python train.py --time_shift_ms=100 --hop_length=320 --encoder_norm="layernorm" --encoder_norm_position="pre" --encoder_dropout=0.05 --decoder_mlp_ratio=4 --decoder_fused_qkv=false --decoder_drop_path=0.15 --lr=0.0026 --decay_fraction=0.3
Rows from block 7 of the audio encoder of a small audio captioner, named by matrix and row number. Rows with one number within an expert belong to one neuron, the router's apart. Each number is 128 + 32 x the weight over its row's rms, rounded and kept within 0 to 255. All counts start at 0. Numbers have three digits each.
Before each expert's rows are labels from the 100 clips, of 14976, where the router gives the expert most weight on average: "strongest on" is what is common among them; "lies over" is the class under the peak. Only what is clearly more common there than usual is listed. The data: synthesized solo parts of chorales (CocoChorales). In brackets: how many of the 100, against the usual share in percent.
# router: router (encoder.blocks.7.mlp.router.weight, 32x128, trained with AdamW), inputs 64-127
# up: expert up (encoder.blocks.7.mlp.up, 32x64x128), inputs 64-127
# down: expert down (encoder.blocks.7.mlp.down, 32x128x64, transposed), outputs 64-127

# expert 23
strongest on: note B4 (100 vs 9.3); oboe (33 vs 7.3)
lies over: B4 (56 vs 3.2)
router.23:128069172167112135085137135114125092126136167141143068148098115095125211119102106173156105116109160137071123120113087169146114167119096143137140166114151181150136125137181171193164144117061113
up.0:183122111113142124147128132145150132131169153152131134109109131160119094127145115113144126168079123190095130093176143125166124175089100099170124158096078168064141157119137179194113094157145146
down.0:166084129120107143102182142094116142101095205135115075104103191148163141122112113143146183166106131141114141106159172115153087105171152144122093132135119058140208096170102101149116179146126147
up.1:067097133126129202123179126104175128128144130063160099129127158189113187071111114085125144126053115143146101133143149124145108081098133123116110112159150115148163080134139097163118068110114119
down.1:143061144159145115095083119132143126162154062117099137097114134100149098187107139065148087103119117127100187117112162174175136106085156159166123154084127150144153229113064104171128171119155120
up.2:150216156129117103143096089132081159160176137089183114074156142139136128159131126128142158148152128086189104076167103057121134131172192102174122146055136116124138147120136111160170153096070120
down.2:125077077169108165141148153105179132102055152144197132197131098109187168132148134103076123129160133125101141091109145190095124117158113138207136154177143152104129096145065138123151143107180133
up.3:138149101132161164144148132148166073112111150056103078113107165155193107131120144222067149104179135161138122144097114097134167045118112170097092122083175124122067079124120133102150143097176139
down.3:079173117113177153127133177177076106095124123149153125154136176134109115114140148088121137105083107092211143135169126144041126082171087136125143088129105108141145191121101127125107136111130125
up.4:152154164152145132173133110153112098172090186145171143120156121117126118152138159169137067069094190112104135132167140104106121103141120094163085078107108062140133127167138096124147149107187074
down.4:127169102110106048116141123106161154144150153142118175151145150114139107151149134096108097110156100113175130145175127105133158146164105123166124093113176229112189142153102156188179179090154084
up.5:098115166152108139113179118090126115119131097158150137118058121087102168091197140123130093121119080092153117152094117109126157115109157136078122095132155194137116170163143233127208126076123105
down.5:160114072115096172061128155112077119125134114110059118086137143110109179135099106094119099122081141106114065090106097103166120091121121086136100185090116072094127108069109111169099129127072119
up.6:169099206181175160132157057117088128133136135137115155088122112111124155129092164093120142140110136118112154046112122120157101103117127118117137172116093102105092131171151146112147119175162078
down.6:167154129142073093133120140136122171133099168180037101101061142149140105199146096067166160131134164179146145115095124142098141143151119081135103122158144109178167115163158102111128087123139154
up.7:114105145163047063078121161129163134096092084086132109102119124104146142147156116103109131166140156105184118083105165144105155121160089100150119161120166184093076175120141122135111124177150109
down.7:193133083222174139144112133119110130160170159144172150179096106123142161133106093094152121087109106086146136140159119095165143137089164097105129140165097068124204103107141131091155078090142137
up.8:121202084129112155088167120124151117148127140145110107163138103109165077122141131118149148145129156158132140163150173102147104144135147123158148129071129112130210164135178074121063143111073131
down.8:111049195134181088072144090153108145139151111116117132168133066121120153124144118185159099134142092132123204097186184130159114132102118164100160088088112121113125110154098097147187133183111114
up.9:129150128147191140106150118143119112101150149078140136096112157161191147105109150077129157183133075104135104107152135171120109149110096129095118086041172142082142147118107104109130118170182140
down.9:128143057166118182136121129080119128193137114139147096153170147066139164157116164074172139110079218173190165110152088107142127073159129096120144151093121079172135186135157102201123133134121167
up.10:114136149089140156173140151181092121137086131145100163138171107084203126126128108119129145103128105151122132128153094126138185160194110149073140082138111079099120161151111147100138139124117155
down.10:113203144190164125166132129101133108117148205151127106140189128118084104127165133099110120165134122103130079085135142110190090150108112168138058116127115153110155168144136113162167105164130110
up.11:138125134147106156099191017165096106085164119080163082135187122137149195107139134123119124125127123162168107073146068124161154127140137137116112095180131108103100145086121197139148109098117116
down.11:047114137100167135143145171166124119158183204124120157116160106178168158099117116110112077146114143162084169155119096137195143109122112148126163110172161118131112147137131111146159145142200150
up.12:146122126084129152219130143128109117184105086196094165139101101145129186080161151136096129088150140110162195152096105117160144097155140141115129161165114110096136142131163192096127147095054125
down.12:149140071173088104137081107090077079076167135100161098091105126132067118147133128131146094125090139152084166155133109102106109106119144083143164172070127192095097095057102140166128153126111122
up.13:120125167122114190121158083169024151130151130100182104127121123124165080099142173133153113087129059094129113109145108082091122145104173196073122105141141113121143177087078134145120145107120134
down.13:089152089133149148129136102086160128135129162122139169191129104172117132171126151112089076138131178128145147145120121124128061079129136113129160118147153106144108108192106079154142080084151127
up.14:136121135110144122121097110139074129160104119157097144067209122131125161175107166128085134145092127138122114137168161124104079099160154159060101143133061145129149082151122091117121175073040154
down.14:120091153125140070106165134080103116095117146127111166177098114174086109100107148187124171064141087140146152117101088091156140177153064177141145091133102107170122170107115141129160145179112158
up.15:186091149170100092121108110156057065091103136161137179059159146111089120143075136109156151126140120127163101092165164133137130139110143099172114094121132124108120096041109108136126125107189119
down.15:162092147169092086109083161118175157135124090152127169127143155125161127185131088124146148134117151145196108071154118108200111147102079115106101173120154177143137155176085121100120149128081186
up.16:104130121126114143107184102145100134114102149126068136065129090129110083117113095122182150148140101191128103141157126130141117112126098097136128110095092064128136152105123120135105107170157180
down.16:116118122155170105076122104179085142179108172174062137117125128142138077138110160099176147085147158117127165128147102112095102137120177161137114148139070085128174163174134112194169125156086117
up.17:092144114128121154122184109136105083107145145190121110136126122105131161165142141135125122170069140120136155170094157066157101112063132131192166124149125165112094130129143129114129153099175130
down.17:154090129118074158091135089177113180129184129069135117151163138144103147113099117156182160135093133170146109095148101111177091148132141117091135133150156132106143152121137085228105119127201155
up.18:110104141114129119126200151120079082075102136154110103116159138140124199133067138112110128149149150172081121148046153114157135086109186058116128140104158132156118094159107169127129136145123117
down.18:141084069113143148058069135157129132110137145110093072128136152073156098104128074194135143102130155097144136127160097165117113162112104111107113164195082109102103140139149121134146146048155143
up.19:119164133080123120142128126193122203141119098129102145165115143142152116161187142091119124158092157169098109132147100166169154151171144087111146140196184177118111071175160152121170122093147146
down.19:097125103148144203122130122132115133156181154099141094102190175169078108133086162121150130176123096086063123125113130177146149181128080157098118112130096097119121093114099116134123171172133070
up.20:095066185089153148139127107185103155076122142184074121181128103149134110075102112185144140175165162157184117102149148092119109096130131128120085144096097136115144192170096119096099158173100142
down.20:216077069118201123158117107157151120154120162167069073148182121111122092093171144160149130086135123126087125145145094169167115190152094142131141203165122090179118131143151142134152152178110117
up.21:153172146132130144140144131169083126104114173071122067095135191128134155079134160146170092152108153170191148133066123111157093126099104151135139083101164123139088206095066134151108076126170090
down.21:125086126053169104106141132130151106096130151143086150144076176118149152110103115133154121149085099124139085108168089122127168068186109125086121103213104128144113136162189177185213153139116115
up.22:109104148113116149141083078086109208094149140105117125110099080118113133157161121111106149150071119029143123144146121195099071100174171117099087121146103106159072135107150094114157120116099125
down.22:103129103123174120135103168119102160159190121152097165108128155157139088101105067189102076103130115149094105107106148131064083115132074156136145080128203072107134154086123171149137127118146121

# expert 16
strongest on: note E3 (100 vs 2.8); cello (69 vs 9.9); note B3 (31 vs 9.6); note A3 (28 vs 8.6)
lies over: silence (49 vs 22.8); E3 (33 vs 0.7)
router.16:053147091130174155116166121130123077145133126166146136098141069110107147108138129128079106133092114162134122142177079111179080114103070110163168117147165126130180073152133183160163122105109131
up.0:175183133199170154128123144105138128193153151099122126173099136155157129132144149156099125165165117149153165112120187159156191122172091120140122129144105163160074120115130122119131116103158116
down.0:163115096182139089120089158133100108153143142131090126083124114122125103080184142124142151098083104134136047160094050134184181139121106147149135185135120160109106141085098131107150062115156121
up.1:133164104112090107141132122072122146141102131095123082096119141132101159089093140188136121096101164102130054201113089134139077147139118137137131204120134069139172142163202143137164115118177089
down.1:103080151097122068099134106125152150082171094160086177116187123128158152126128099103101109148138144143145126135163144069095134168136124136189148107079151154133153142115073131179109084143153111
up.2:151094136137177086124128130177052143110171089134147080113114109138139148105138137186180115178138111136154124139148145123142150142060102131123140157198143078163182151155125074113132101157100181
down.2:152065137146088125077130111162136097068119120129142099126155165163163186115146141114131144102133186137135177055099170178086135090155133069149114096146121134097133095170150127105104130179116111
up.3:099170148117137153138128119141138112093083092185236171086086062087135120138115099081094160158177064150140123165151131128143083114185111135153118153149118145075147128069144114093182098118103168
down.3:178166096120144191106135138092182152137139095101131180170109154100073138160107132116134113103102155159131137170149155103138137087131136120118204094153158139124115124179168098163130091135134129
up.4:101133155134146174109170098144169145085136157116190135105137122129097143106134153101095137149172162223063170145085157134099094110100135158063105095128127208126124165136100129098150104154075188
down.4:112163126125154126129133168078137112161088044154176084177159133085199132164158164158108164155084147134095101155117155142115138104140121167084163174095109091104120108104106051081162126152174086
up.5:141115148120098096174098154080134097108163124131079130143168108101134122062203167088155162124194122121147148104083117101110119180081151100133124110160090110127128193140103062090116190104068128
down.5:126092094121110053170094169158088160162095097119126118062126165122127159111130104202065138194100145125119039111158153151151181114112218121135039113119106137095129136119203128173109082145126140
up.6:075133153122115164131179158185149133115188147149101164128084074161072124072088114181108096145125162196183131141123181101121165150080151133146128069109123190068144117115165100178099156139120089
down.6:163132126138175145149097098123171144139129132112068144146185107129207113181185097122109103135131163107111159088150124107153080126150105114105161131159117105137176100069155138139152132142114122
up.7:146142087098102138110123115164123109171090098091163114183140142106157152111134138122122117136118102149165140159166071182119123136026091095173101131185106119214092104159165158123125126172150135
down.7:084173138178181113047102098083116163170152120150162109092118110109142124075116092134149138073180151121136102115147149105158095127120131134105164146159101131094172107118113113144106082097101080
up.8:128177099115120121098111086077090073119133116181129125101144105127166105169203146179148193141124097102096182093155127096106160115135185108159116211099118075141151045162135164150117145142146095
down.8:140046115169163114173143123159083125163106105104150097105115159144103139113136127103116159124146103066105126110139190178160091166093138137115129086058155119118109183180086114115155118127072147
up.9:178138110124078161133078095114154139154114132123131142145139175098129105184117144155226148154087171173193191125151099122188099140125100155136126141114146075116128096102117159149212121207117163
down.9:106171139096060135142126135141140096121147150158140184130114129164111147080093130132076129140135100126154127120156082154120136127105096146132128114123112169117075095164173211176125148089167143
up.10:154137153102122191139167106147141152183123113164160096114109159144080162089105125143164134123113118129174120099093077156060090103161128113161129189150118133111143116178153122156119103133123086
down.10:162117099164122142100077110094223126100138058144040152110133121120132158139165080109154095123100171127166118115121149145155123129086135145152157139149147182104081151081121123123134099142140097
up.11:161110146137088104116113119151099112163148119141173115173091082087196107154148105076088117057057153129131054131135124152117145150141149164133080153161085125093127078143073113156109151175165152
down.11:151172107133119170130170072088041128160125091140109198133157150089111149179091154116144124131180092112132162112136150107076143136105083147116095142074084134111130080150090196118144085132065099
up.12:143135167092134159151092138131106150118108144125177097083160129142095199047152160128150151106148066146020104098106084121156087120092086084144100113148089154129168144092156149113124137152101081
down.12:047150184097136177059079135156138065128173081099055087178083150168107114148091139109090131141160152123139080112146178139134138105157153096142091170125162131124116118095153112173149136162100124
up.13:132138136102133149144105061198113134163069134118167148163123051140123076178119098110087099043090175173148098121143168097143154174179168142145171120110099086160118115087149136129110114207144140
down.13:213139118149117150136122106089118133121186145113100155108092103097155127163103176175124136154150062123139145117174140124131166122119080119082210094157163162095124173061120157184129062142124147
up.14:152118171168181111129154134104121131105151105102129136187101177120111128096119121148123089159185137123166116080166112137147137130150147163084120127162139176106145129125146140080125090148154119
down.14:111129112160106142114136134127102141098156109109125109085145141123141126126109146084160099090076135054129080165127103116106149115128182089126090163128169130111157134170129101131059137162058077
up.15:101177121125122153107075090135050137120076084127162131189107052129121126113149107088169210175136103174164161131094124108130167104107103073147166100142135125146076095118144130110147108144155155
down.15:140111113166135193138074116079112120125141121116133085097097140077135137127113166139111058152079100117116138137110093102134146185187143147095211135140110066169140185190167165117100078148089140
up.16:119142085162157124110172107132140100176160110120081165169136112150175118130124125164132094128109103075108140029128122128118178138082082174110117106140129104133121155132159138141067175122063104
down.16:116061127105142146160139158127134126157106151137144110148093116143131144106104160115152113067183170175058092147190146100168120081128127105148156121115129105102146185166055136128118143161161176
up.17:118137127110097151132081098143075135184112119092144110193141158207125165128075121116065167184118136133077108117144135135124111103168175178058165182084188086152124127105174151117090058146145143
down.17:098118146135143130068136155080146156156157094089118141145132081120096194104080194150164151153137104103111155093203070150153107148137118165097163100138130174156147210137140137184085174139147089
up.18:107147116096119157152138152138142141165080151145208184160091089113134127112141133163130154173110065194139138115070159095180134137073089106137133091114113081125126139136158132112120150117057195
down.18:102136162138137114115098158139123100149117100149067104068119105119132162118175121146096136165122142133132121096107133113156090097143166122122158125118101099100126113104134137115182089148252173
up.19:124096067111114159133182133093165179093103137105130141128159118103125122145113119132136101101093122119096093154091119168133083184084141181149110120115100099125158117168141131126117133160112142
down.19:102124163149079132104136137146118134111158182175105176081096091105145142125105154156126159160091140139154132176146138080131125142121119118175129148122100124171159173119090179161147101128171177
up.20:106160104246162110077128173088066128093163096139110152089098093137101121082153153148114158058160105113113136121199139151159154128122064161060192139139157125084127107126134171194146138127163119
down.20:161142065137184108197186150111148118180140147089154069136118115173087108143110061087141094155121136138038091077134118149140159145132118128181112100104108104127097071154079133070130134152088035
up.21:136157119116145157157125112183115088151133090106064156155137096108145125071132135127148099162126072120120159108095131118166106122097175183103173134132124143115131118155114121085151125148056114
down.21:155056121103107126171186109156119133133087147125184094091158137126095144114098142104119146086171165180163129091148119108147140134143112165128084111127128085125048126165201083059159114124053118
up.22:184100171130122129146098175128101089162144115143144134102130126106152139133136110200127096134112143144125155079099182155059109111121108158168075067133073101100146208160134135110126095144124136
down.22:165090160105111132129160117176095117115081197099136099088111120085134139139120139143090109204102135105135124143138100127100156126152103088170046104086087164144138105101128107100089129120102099

# expert 3
strongest on: note F#3 (65 vs 5); note F3 (62 vs 3.7); bassoon (32 vs 8.3); instrument: tuba (32 vs 8.5)
lies over: F#3 (44 vs 1.2); F3 (34 vs 0.9)
router.3:122135106171124114152104182140147153109100187173093204162112162089080099200103114111108101095161085141112065161132142114156123127174099140121144096105194162129102179088122087103113185059119154
up.0:115143148097134190102111159129136121086103136135173108105085158086140111155060120108097117130142112128143119159134072152121069098116187065105119104159160140169146103162185131077174145144129119
down.0:101085114108116125176140181115119168146193101083143170126125181143110059103097106189136125100159129153130151166103150143158115105129137124163107069111181124119048089114093135170164175140129137
up.1:117138141130111163156115073116067152093145199128153097109197141103090104142154083082106115161160124144147080185142120082112141097164158151149120142121204109152132096140113135157150095110115102
down.1:084065073097108073185158129198146127136176105093125116138091137175124122124126188103122145103096148101152142175116156112081131134127131130185083116091156120163082115139154082131133124064157147
up.2:103120144167123080147098099114125138105094103119120117130087139101111109170140133076092143148178097168099212214145132129131136162154091098056145148139078153135153123068157142139131149080108123
down.2:100105175095144251144181116131141134116140108136121189119178128127167133124150147113111115131069128177117154125093068136124190117100116106136106213162132189132168124148116098117096089167140082
up.3:123096109157074147136104131146099111111146151169083112113160136127079120106138131195149130132116105094142073153133149136161137117103112135156146104161155137109205177096129053110133146206150130
down.3:134173061081154179138159133179139126180115078173105146132059112141159116191163104131143111114165081126088121084043130053052143148126167115129130094128095082145086127206093150145118106138141102
up.4:103115142120107148173140121101143168135095164110071134088137107132120182105110041098158152123078177116142178106090145194143162061136146139198144121063129118104130152100106102090141119148132127
down.4:151101130158092085166159067097137131140147132116130123138134114116169099140106129208152138164155166137122157123152116121098118144157092162164133101149094194111154099148186106227142126110151127
up.5:084117113135064110118109155167098127080125165155150135122133130189090107104095168110115144134106136189145088220171141138153085133151154091071089157101159090114144117155093196113149109116102121
down.5:115145090141100082106107135123101141156163128134177146073173126102116179125131141084133145088127109121165095126120131137112121155100141122139209136084125094162118101112162104131139144092175153
up.6:159125111092089114074140152088111136130169136113084144142130137146167151125114182117086093144092235129135160180129159102176046160142109147131094104160096087113202136094108123138134088158130108
down.6:106153167117140134086083104144179085146118126143116155172167099129155175091123106117146093136193140176109174094150117162118079116156131127123175125092122180172077100112123161080127123106130128
up.7:090113164166095105123068114112132135067136138073126112130103133133123115184141125114129163112125109099149199093126115150141063143127150103114128126187119121129111116106148134128145149090035166
down.7:117160172130189161089112125145165112160140182186137102158148112156047176205096122066135135117131124114113142148096109140125134138117132116159148163118162123124074172121100165203097162137132141
up.8:129140118125064141169117142168134132136190139164165081122105167193119098184120147098120129181124199170104184165137134093125110096165191163090103084090159107131123155089114123145058131095127096
down.8:146179148140084124108108126173127149129149230165121151110082142127069106126148182130158112131175147122136110131108089153122115177130130124176186186145194167124129085147159152161140104107116170
up.9:073141103104041142098108137104186139139152106094073090113151089112119131160118142144136156154070118111103142205136181151101057132111141089128173141176139111142129153080140163139141143175108107
down.9:091083130140124127062086116121083129115161149139173147080173174156082122117100100126122059106132136106127069189100139133136143129119204100154093136145095168064054093085101161115166110073116115
up.10:133147198082138111129084064128123121112142083188090098132130105113124150137158123141101131097148184175178202068144080092050182123065118084077146128133081116143119071165133165122114171157153090
down.10:180140176162108187157142141098157120184096150124082156090106172080104141221105100122142176166161129081162135116144158138151114115164087134085104206124148095155120125144110150131160201148084117
up.11:168189161082126117116077049166136168120111075145135095140182096103094130099162126143141135084169137146124140166124079065133110160132093075116190155112103078130097099143121127095148170090188114
down.11:141128161124090100126121124083135124154104125161091142102041103152110104185137118084112177142091072057136127105091139154163122107116061164112121166116132149093137179120152084143130134129079103
up.12:136097128124108097127125093110101150135146197077052103190125137149140134117071097160133157098102139131138094143164058090105122128165148115119101064105122138162106139152151164158164144114099099
down.12:136074163156116197125112108108168126139054141179113150075112145130135147194163120095096168127190177098108181139166149127172120117147073129124102179136088158135172142139082172113123130102161155
up.13:160163161119136194136041131158102150136136092178173126132155083102064122102115143151101107047130159113085148152180143145109131119093090151097144138116104069124147094176133199143104103139115137
down.13:163116121074119046089127151149128123174094157136115169129135161114096173168144171105147155058131113124179104095197133115131112117143106128149153169131167072161085130103113151085184198148150157
up.14:148088189111157114105151128059092116120097131121159192153110072121117095088150115124140114114156061110109123110118132085100102090103170119175122098173126097127103128128077175133133093149187116
down.14:109180047168106155141126147182105145158162078091152121129120096124183106083156086131118185186137109125163101114155137136097082134144170097151034083115113114104162153144095137134115128153149138
up.15:115095141097147093100140122128122150141126102091176142100157156187124102122114074162146121199076160092066169140125178179115138078107100118196121123094077144099090123162127103148131123107167076
down.15:096162133121173100114138153137133150124145088127110104134108095129194169093155142125130143135198127132146137085036144119178119098139120080155159155128100174139168102183108108110159090112058144
up.16:122131127164153095162187140130103132102172137165056135092079144153088166123154085227176152124097092111112103087159137124117120131095109111087179123154180143114137126090108057102111117111128128
down.16:107104066082130124096184118125167124153107114119109107136142165101119094135126078094157141138103111129105083112083146143162136150173122118163081058146122133119149119154100163164148110137115078
up.17:099128165164158160089127120148110112101106148097160121171122119121133130113119111138088151105149106150137175161158092104120139194086184098064152173141066118104162159108070107135184146152150086
down.17:097080165124101204103121135143067123143114119157169127074134082133083158158141100099110130146150157144157104172149106126157158128076093131151094184131150137125121111127131110112139100100122158
up.18:135129142154122133102111097131092149129127122055188146104135116165094095149118145132109113179144185097068126141144167159125095135128167172084105168123147121122104155085114128158061121104116065
down.18:128125111156126130118121117173148112122116126128176106129181132120113148121097049087174155107060113205206111142146148131153196156143164106142145095128124163132149125133103132109119161056152118
up.19:115156125131110149124144119107127095093108065157119146118145167130130053185144136105121125062142099117127077106078127167136192139078063077152123160083141135114146172125094127159122140108221115
down.19:090147200189167138121129125157161119126163145135077190077102083129169123153107112131115125119169136116099132133116115152155120100108134107148145144142052129084164169106205120111131091094140124
up.20:138109137079097127120182125125136137124126079067101115161071112118140074203081125070157111152138085140184125104140114142131169092130099122144119147120186160053078173118076081152124097153086171
down.20:109103097071140169142135136098129128198108124111154083071138124119115119158103141160106156086156104192100133150089106115170111135094137132181171082110122132153177130120131119133126180134134117
up.21:158079148146175096155103165160072111150168125109152206135132088131140126116148123146157084065156145142140139098190158118176155143089120063064156188122105082093112081159087140160108101128132132
down.21:150120084172144127127134091144171104167144162127118089147083080140044231079120108147151149135090157136138081134178144140122142185133155108171137103075144101137095099141132130079126106149079095
up.22:157103194156113140145076143125117099164141179137136090096151092106075160070170176114113111089112133134126153162110085068142125070186174197132181129171165144079111124152155151116105075073139134
down.22:176103129132079164097049149175104127126102121112117151176116158113105183141088100141116180148125073108131116157227132110104161130136130119108072231060130134173122159143113175164180145108130148

# expert 14
strongest on: note A#4 (97 vs 10.5); oboe (32 vs 7.3)
lies over: A#4 (79 vs 3.6)
router.14:165105144065137173143105168141048129112199202146137151092101096109163146107125135109163095090147113175143120134132122155113126171142077085086137180093093062113159115120146147117103146156133117
up.0:104124144080157144132092091107157199125122110122134171072123169137083078130133162144115073125083146131099155147098111130140147099117178127085108153180138102103145121101091115171088125116134143
down.0:160099165109138107106173094068142122118153165160143091136105186122072163130164171106150101145158131144162097130131122086168128095112043133129060062098127099157097185080085117172165089119122110
up.1:110087161102119097077131122149145152151123115079107093187135172111063065128145116135131136160112155107169116134185073083133107157125107083116122112096127119121153120088134123157185132118095110
down.1:102126081113130108176155125171127118101102120128164177124117095165116160113139127104138093127155118110144124149100157141122109080110128115125104069171057065180134101189065118137143181117125122
up.2:110132120129137156168118092076173115140131096121130141088159147121116142116171107114123118100137138099078103052145154112114177049159195142122135198143176146101079094118155136164121118108164149
down.2:169145097115179188130158145091120092100162087132143129062144161127126103145165106161093113131194063153190144141129104102145149059141136144128148070118167137075180132119076112134141101115154104
up.3:124181090125117150087151123165139118086127116117063127172124104147138160114181143178085125183115120174069139080152103149130124103048130156115125112121177152083144146068163129138125137138103166
down.3:146150130139083072147143092092159082149172179139191109118143162137196155100140079129094111110093084107171118122142097102176082144149076099167134116143062139125158126135119133213171115097074182
up.4:098094151188123126134157158120167145089136171131052105118083083138126127074129112107127107145141076146120072132146126118124148093159118179107134108156142062140119116091056158113137135164152093
down.4:147073153168141117119124159134109122201156144116230125141148068158127140149138104122161164166138183052159133091141132097124148143163122166130137125121104119168107143148159164152109106119122088
up.5:149102059145225139132173090148110092111129133173153124040134084129122120155141106100105154179119155182093163137113162143169156098132099078093182114100147140140143077079087062133130101125182108
down.5:152089150077137115112157120061132146146148105117104123131149072098102115178147101158149117112113127141150183163161110084110175165187128146079096155118146147108149192223110123183117169131093121
up.6:092119143070073150131097122184104176124148107072115109141116113113159064158088141122160115115124106089127173113154119181128120088092138206150128155159121119143125166090117101104100143145170132
down.6:182174113145132127126150138153106116139112090141129147186079188176207141094131114146089122161129140118164130165137118065187145156113140084080051131185114160144116085166154085120150113097094123
up.7:113095194111133136136053088143084098115056133143154091169138138146106146113144189196113144107167166127123132179154114153127160138110113155164120149144178134128162126072053109113182141131071137
down.7:145147082136098084172147125112178155148089180103059126108095139153137143133158150063121124112116120071063120104128085165114113153158115104114130146149126124156086149156151168158102126109143115
up.8:111157132065095137079108174165088150108145118172129121095094162106130150142106125106105131161114149157076113102136166079138106088170142057153096127113149165131189031179153125119125146141176112
down.8:094070149136133066121131101140151130128219207128132107155128138106134095087106138119141187102141149129156157141151050121116168143140124118149127148142100132133089122112127099187134119128159077
up.9:065123142133106096124077159079158143099128094105094137060173071114100126181161175136159114163195113152109153111191146175117103109073167176136142115175077107098102126064124166201130101139125163
down.9:131159137117116131116085129145120115098117127113170183115142157104163065151119062050083121128094121170182135151150116087157152099127198168093103095138163113087088094191107184044134110139074161
up.10:162144099113136143074115202099145149060095057075174099136124087127159161128108151189087165137122197142125138096132157161125064107175168147104130104113134098163147105117183158136096117185133095
down.10:140130109133085132144111118110111127179158144089097118125098131170128104117110145066117171119189136132156121138105134116121137122160127158146161179151136145165071144139085121172137079061172144
up.11:091095143110126120048116170152148138050109141107095155109101131125150106086143116157124154075170168117108162202178104162075137106073117170169117151162122100127120167136046110176084150140095141
down.11:192147075159149089153146112126120081093164110154179123062121164136117148053113127131116106136105166102129185081157093149169137104105063149137093152085134148103109095140164138112095137132111088
up.12:090118112088163139110143113138144094149189141185124151121139101106091139090107113068104109075148041122124158109127115108119091150143036174060089174085177085112144084129097122164123161160140110
down.12:169106194142111110125094147162114176077139166144140063132155103112132167112115101143099090152136167131108109156113122145099169163065122091160121095199067147092093124115114189111137116127104131
up.13:092131183131205172167112169116143106125126128134102143013126130134087143132111087043171132144142126075134098119059128116116081108112154149102170151107099124127126126114081126108098105143178124
down.13:210088143140151123121156049151092156171153133126164141131154115143127098124073097159124171125082198133154133130119068090118125153164096125100176125151162130144137168118121134165180067095074171
up.14:162134171126147159085174111162136120133097189106086120109132115128116081140121068137121057126174133119114074116078190135180103165099137107097172137103099121116136165106139090107137114193047092
down.14:114096127084120090100103121107079175170099114155176098150096085149119057111181120111171150073064117091119119141170135135101150133096100117112156143151145070144151134159124108096174164203211152
up.15:127136138195120154144135174119168141102125200151134178171132100149062127097182143174113155092124127064179149134069071135105175111123124119115091110086177143089118065122109151128204080134161106
down.15:044128104164089153108122132166158084122102129125144116124114135115172156193165143131152200105177071109113080112106165165138101131140104127171115072136191099176142068110077124164209153144116161
up.16:128145130120172154170078138226073124149139112088103144084125154125168154051079132141125063163127119148159103107188139083101088088115119099075109137130084094137106145140121129122117123149137106
down.16:164156126153143150129131139068118098107136064189139125147153099116138098122082118180162068080087185158067136151163143167159147119116097144181131170112147120118164103129104127190152121163130152
up.17:101127116168155112121111208158115131175163118111180129149138131197154128138102123152138148144159109162173098139154144168108126096139166112152153023110128104107136104133104119123172110104167170
down.17:177182080135137155082115144117094117144110136111178092160141155097120106145150097179079097092140155148098134146113161067201106073140152139157189141097154152131148158088121107144106131114076125
up.18:137082167163086103153110116122138134117110068083143090164150195111119086106108097173084172099126118144059160159109123160086141128136143166103132116109173198110131145130165102119183138090124064
down.18:123125078117168093105130140189144129072121102097103143092110114134140148172111179087152108136170103166115070145134092180065125125134168130203139099101188157136172128106070144117091145117093139
up.19:156103132086126123129158138117104164139174184187129153169161124114172179163156156161104135154139113166119172080085137169115158124133161135118138117121149144165106163162107124135130041107142159
down.19:148162195170068147112078108152181131150145153068119120136089138159095121128093185122123146125130092095175100148098139110087100132137126108098081166100133148062082120087187172158137113119096152
up.20:182120082139117134127153150106162149138072102098122112143118133140109123083166138170103122174132172126111137090140126129136058142083125182129126179133134093095175142156118186139156122149167096
down.20:150119087106089084169142108119158123167088069115143110133132081181144090186169160073161125152230138118065148128142150172132163088131130077113135139128112144106120077125118084125163103134074169
up.21:136141127109122130133099096207131106167101167115164064151130151107172146160111115139133106124102111132185138127092172142136170186106187110136151146138117158132108145120088156142179134072102184
down.21:146094136123142113128096135088141106143110117166085156121146153119083152172131168088139119102072145106126149112070106174107115125101082162090127137132127114123097148041121186164149118102144075
up.22:170155036153109130141122132166092125111103152148135116117177163123128116116142136083139107114074109109143154099107097102153087098196063079133130099119140145099103057139125153126166112114154100
down.22:119047194157153079108099117075140128159172187116102150101127089126118126134181148134090134161190153164145084110146130123133146209141130106130112140125110110112125146093174179188179172138140130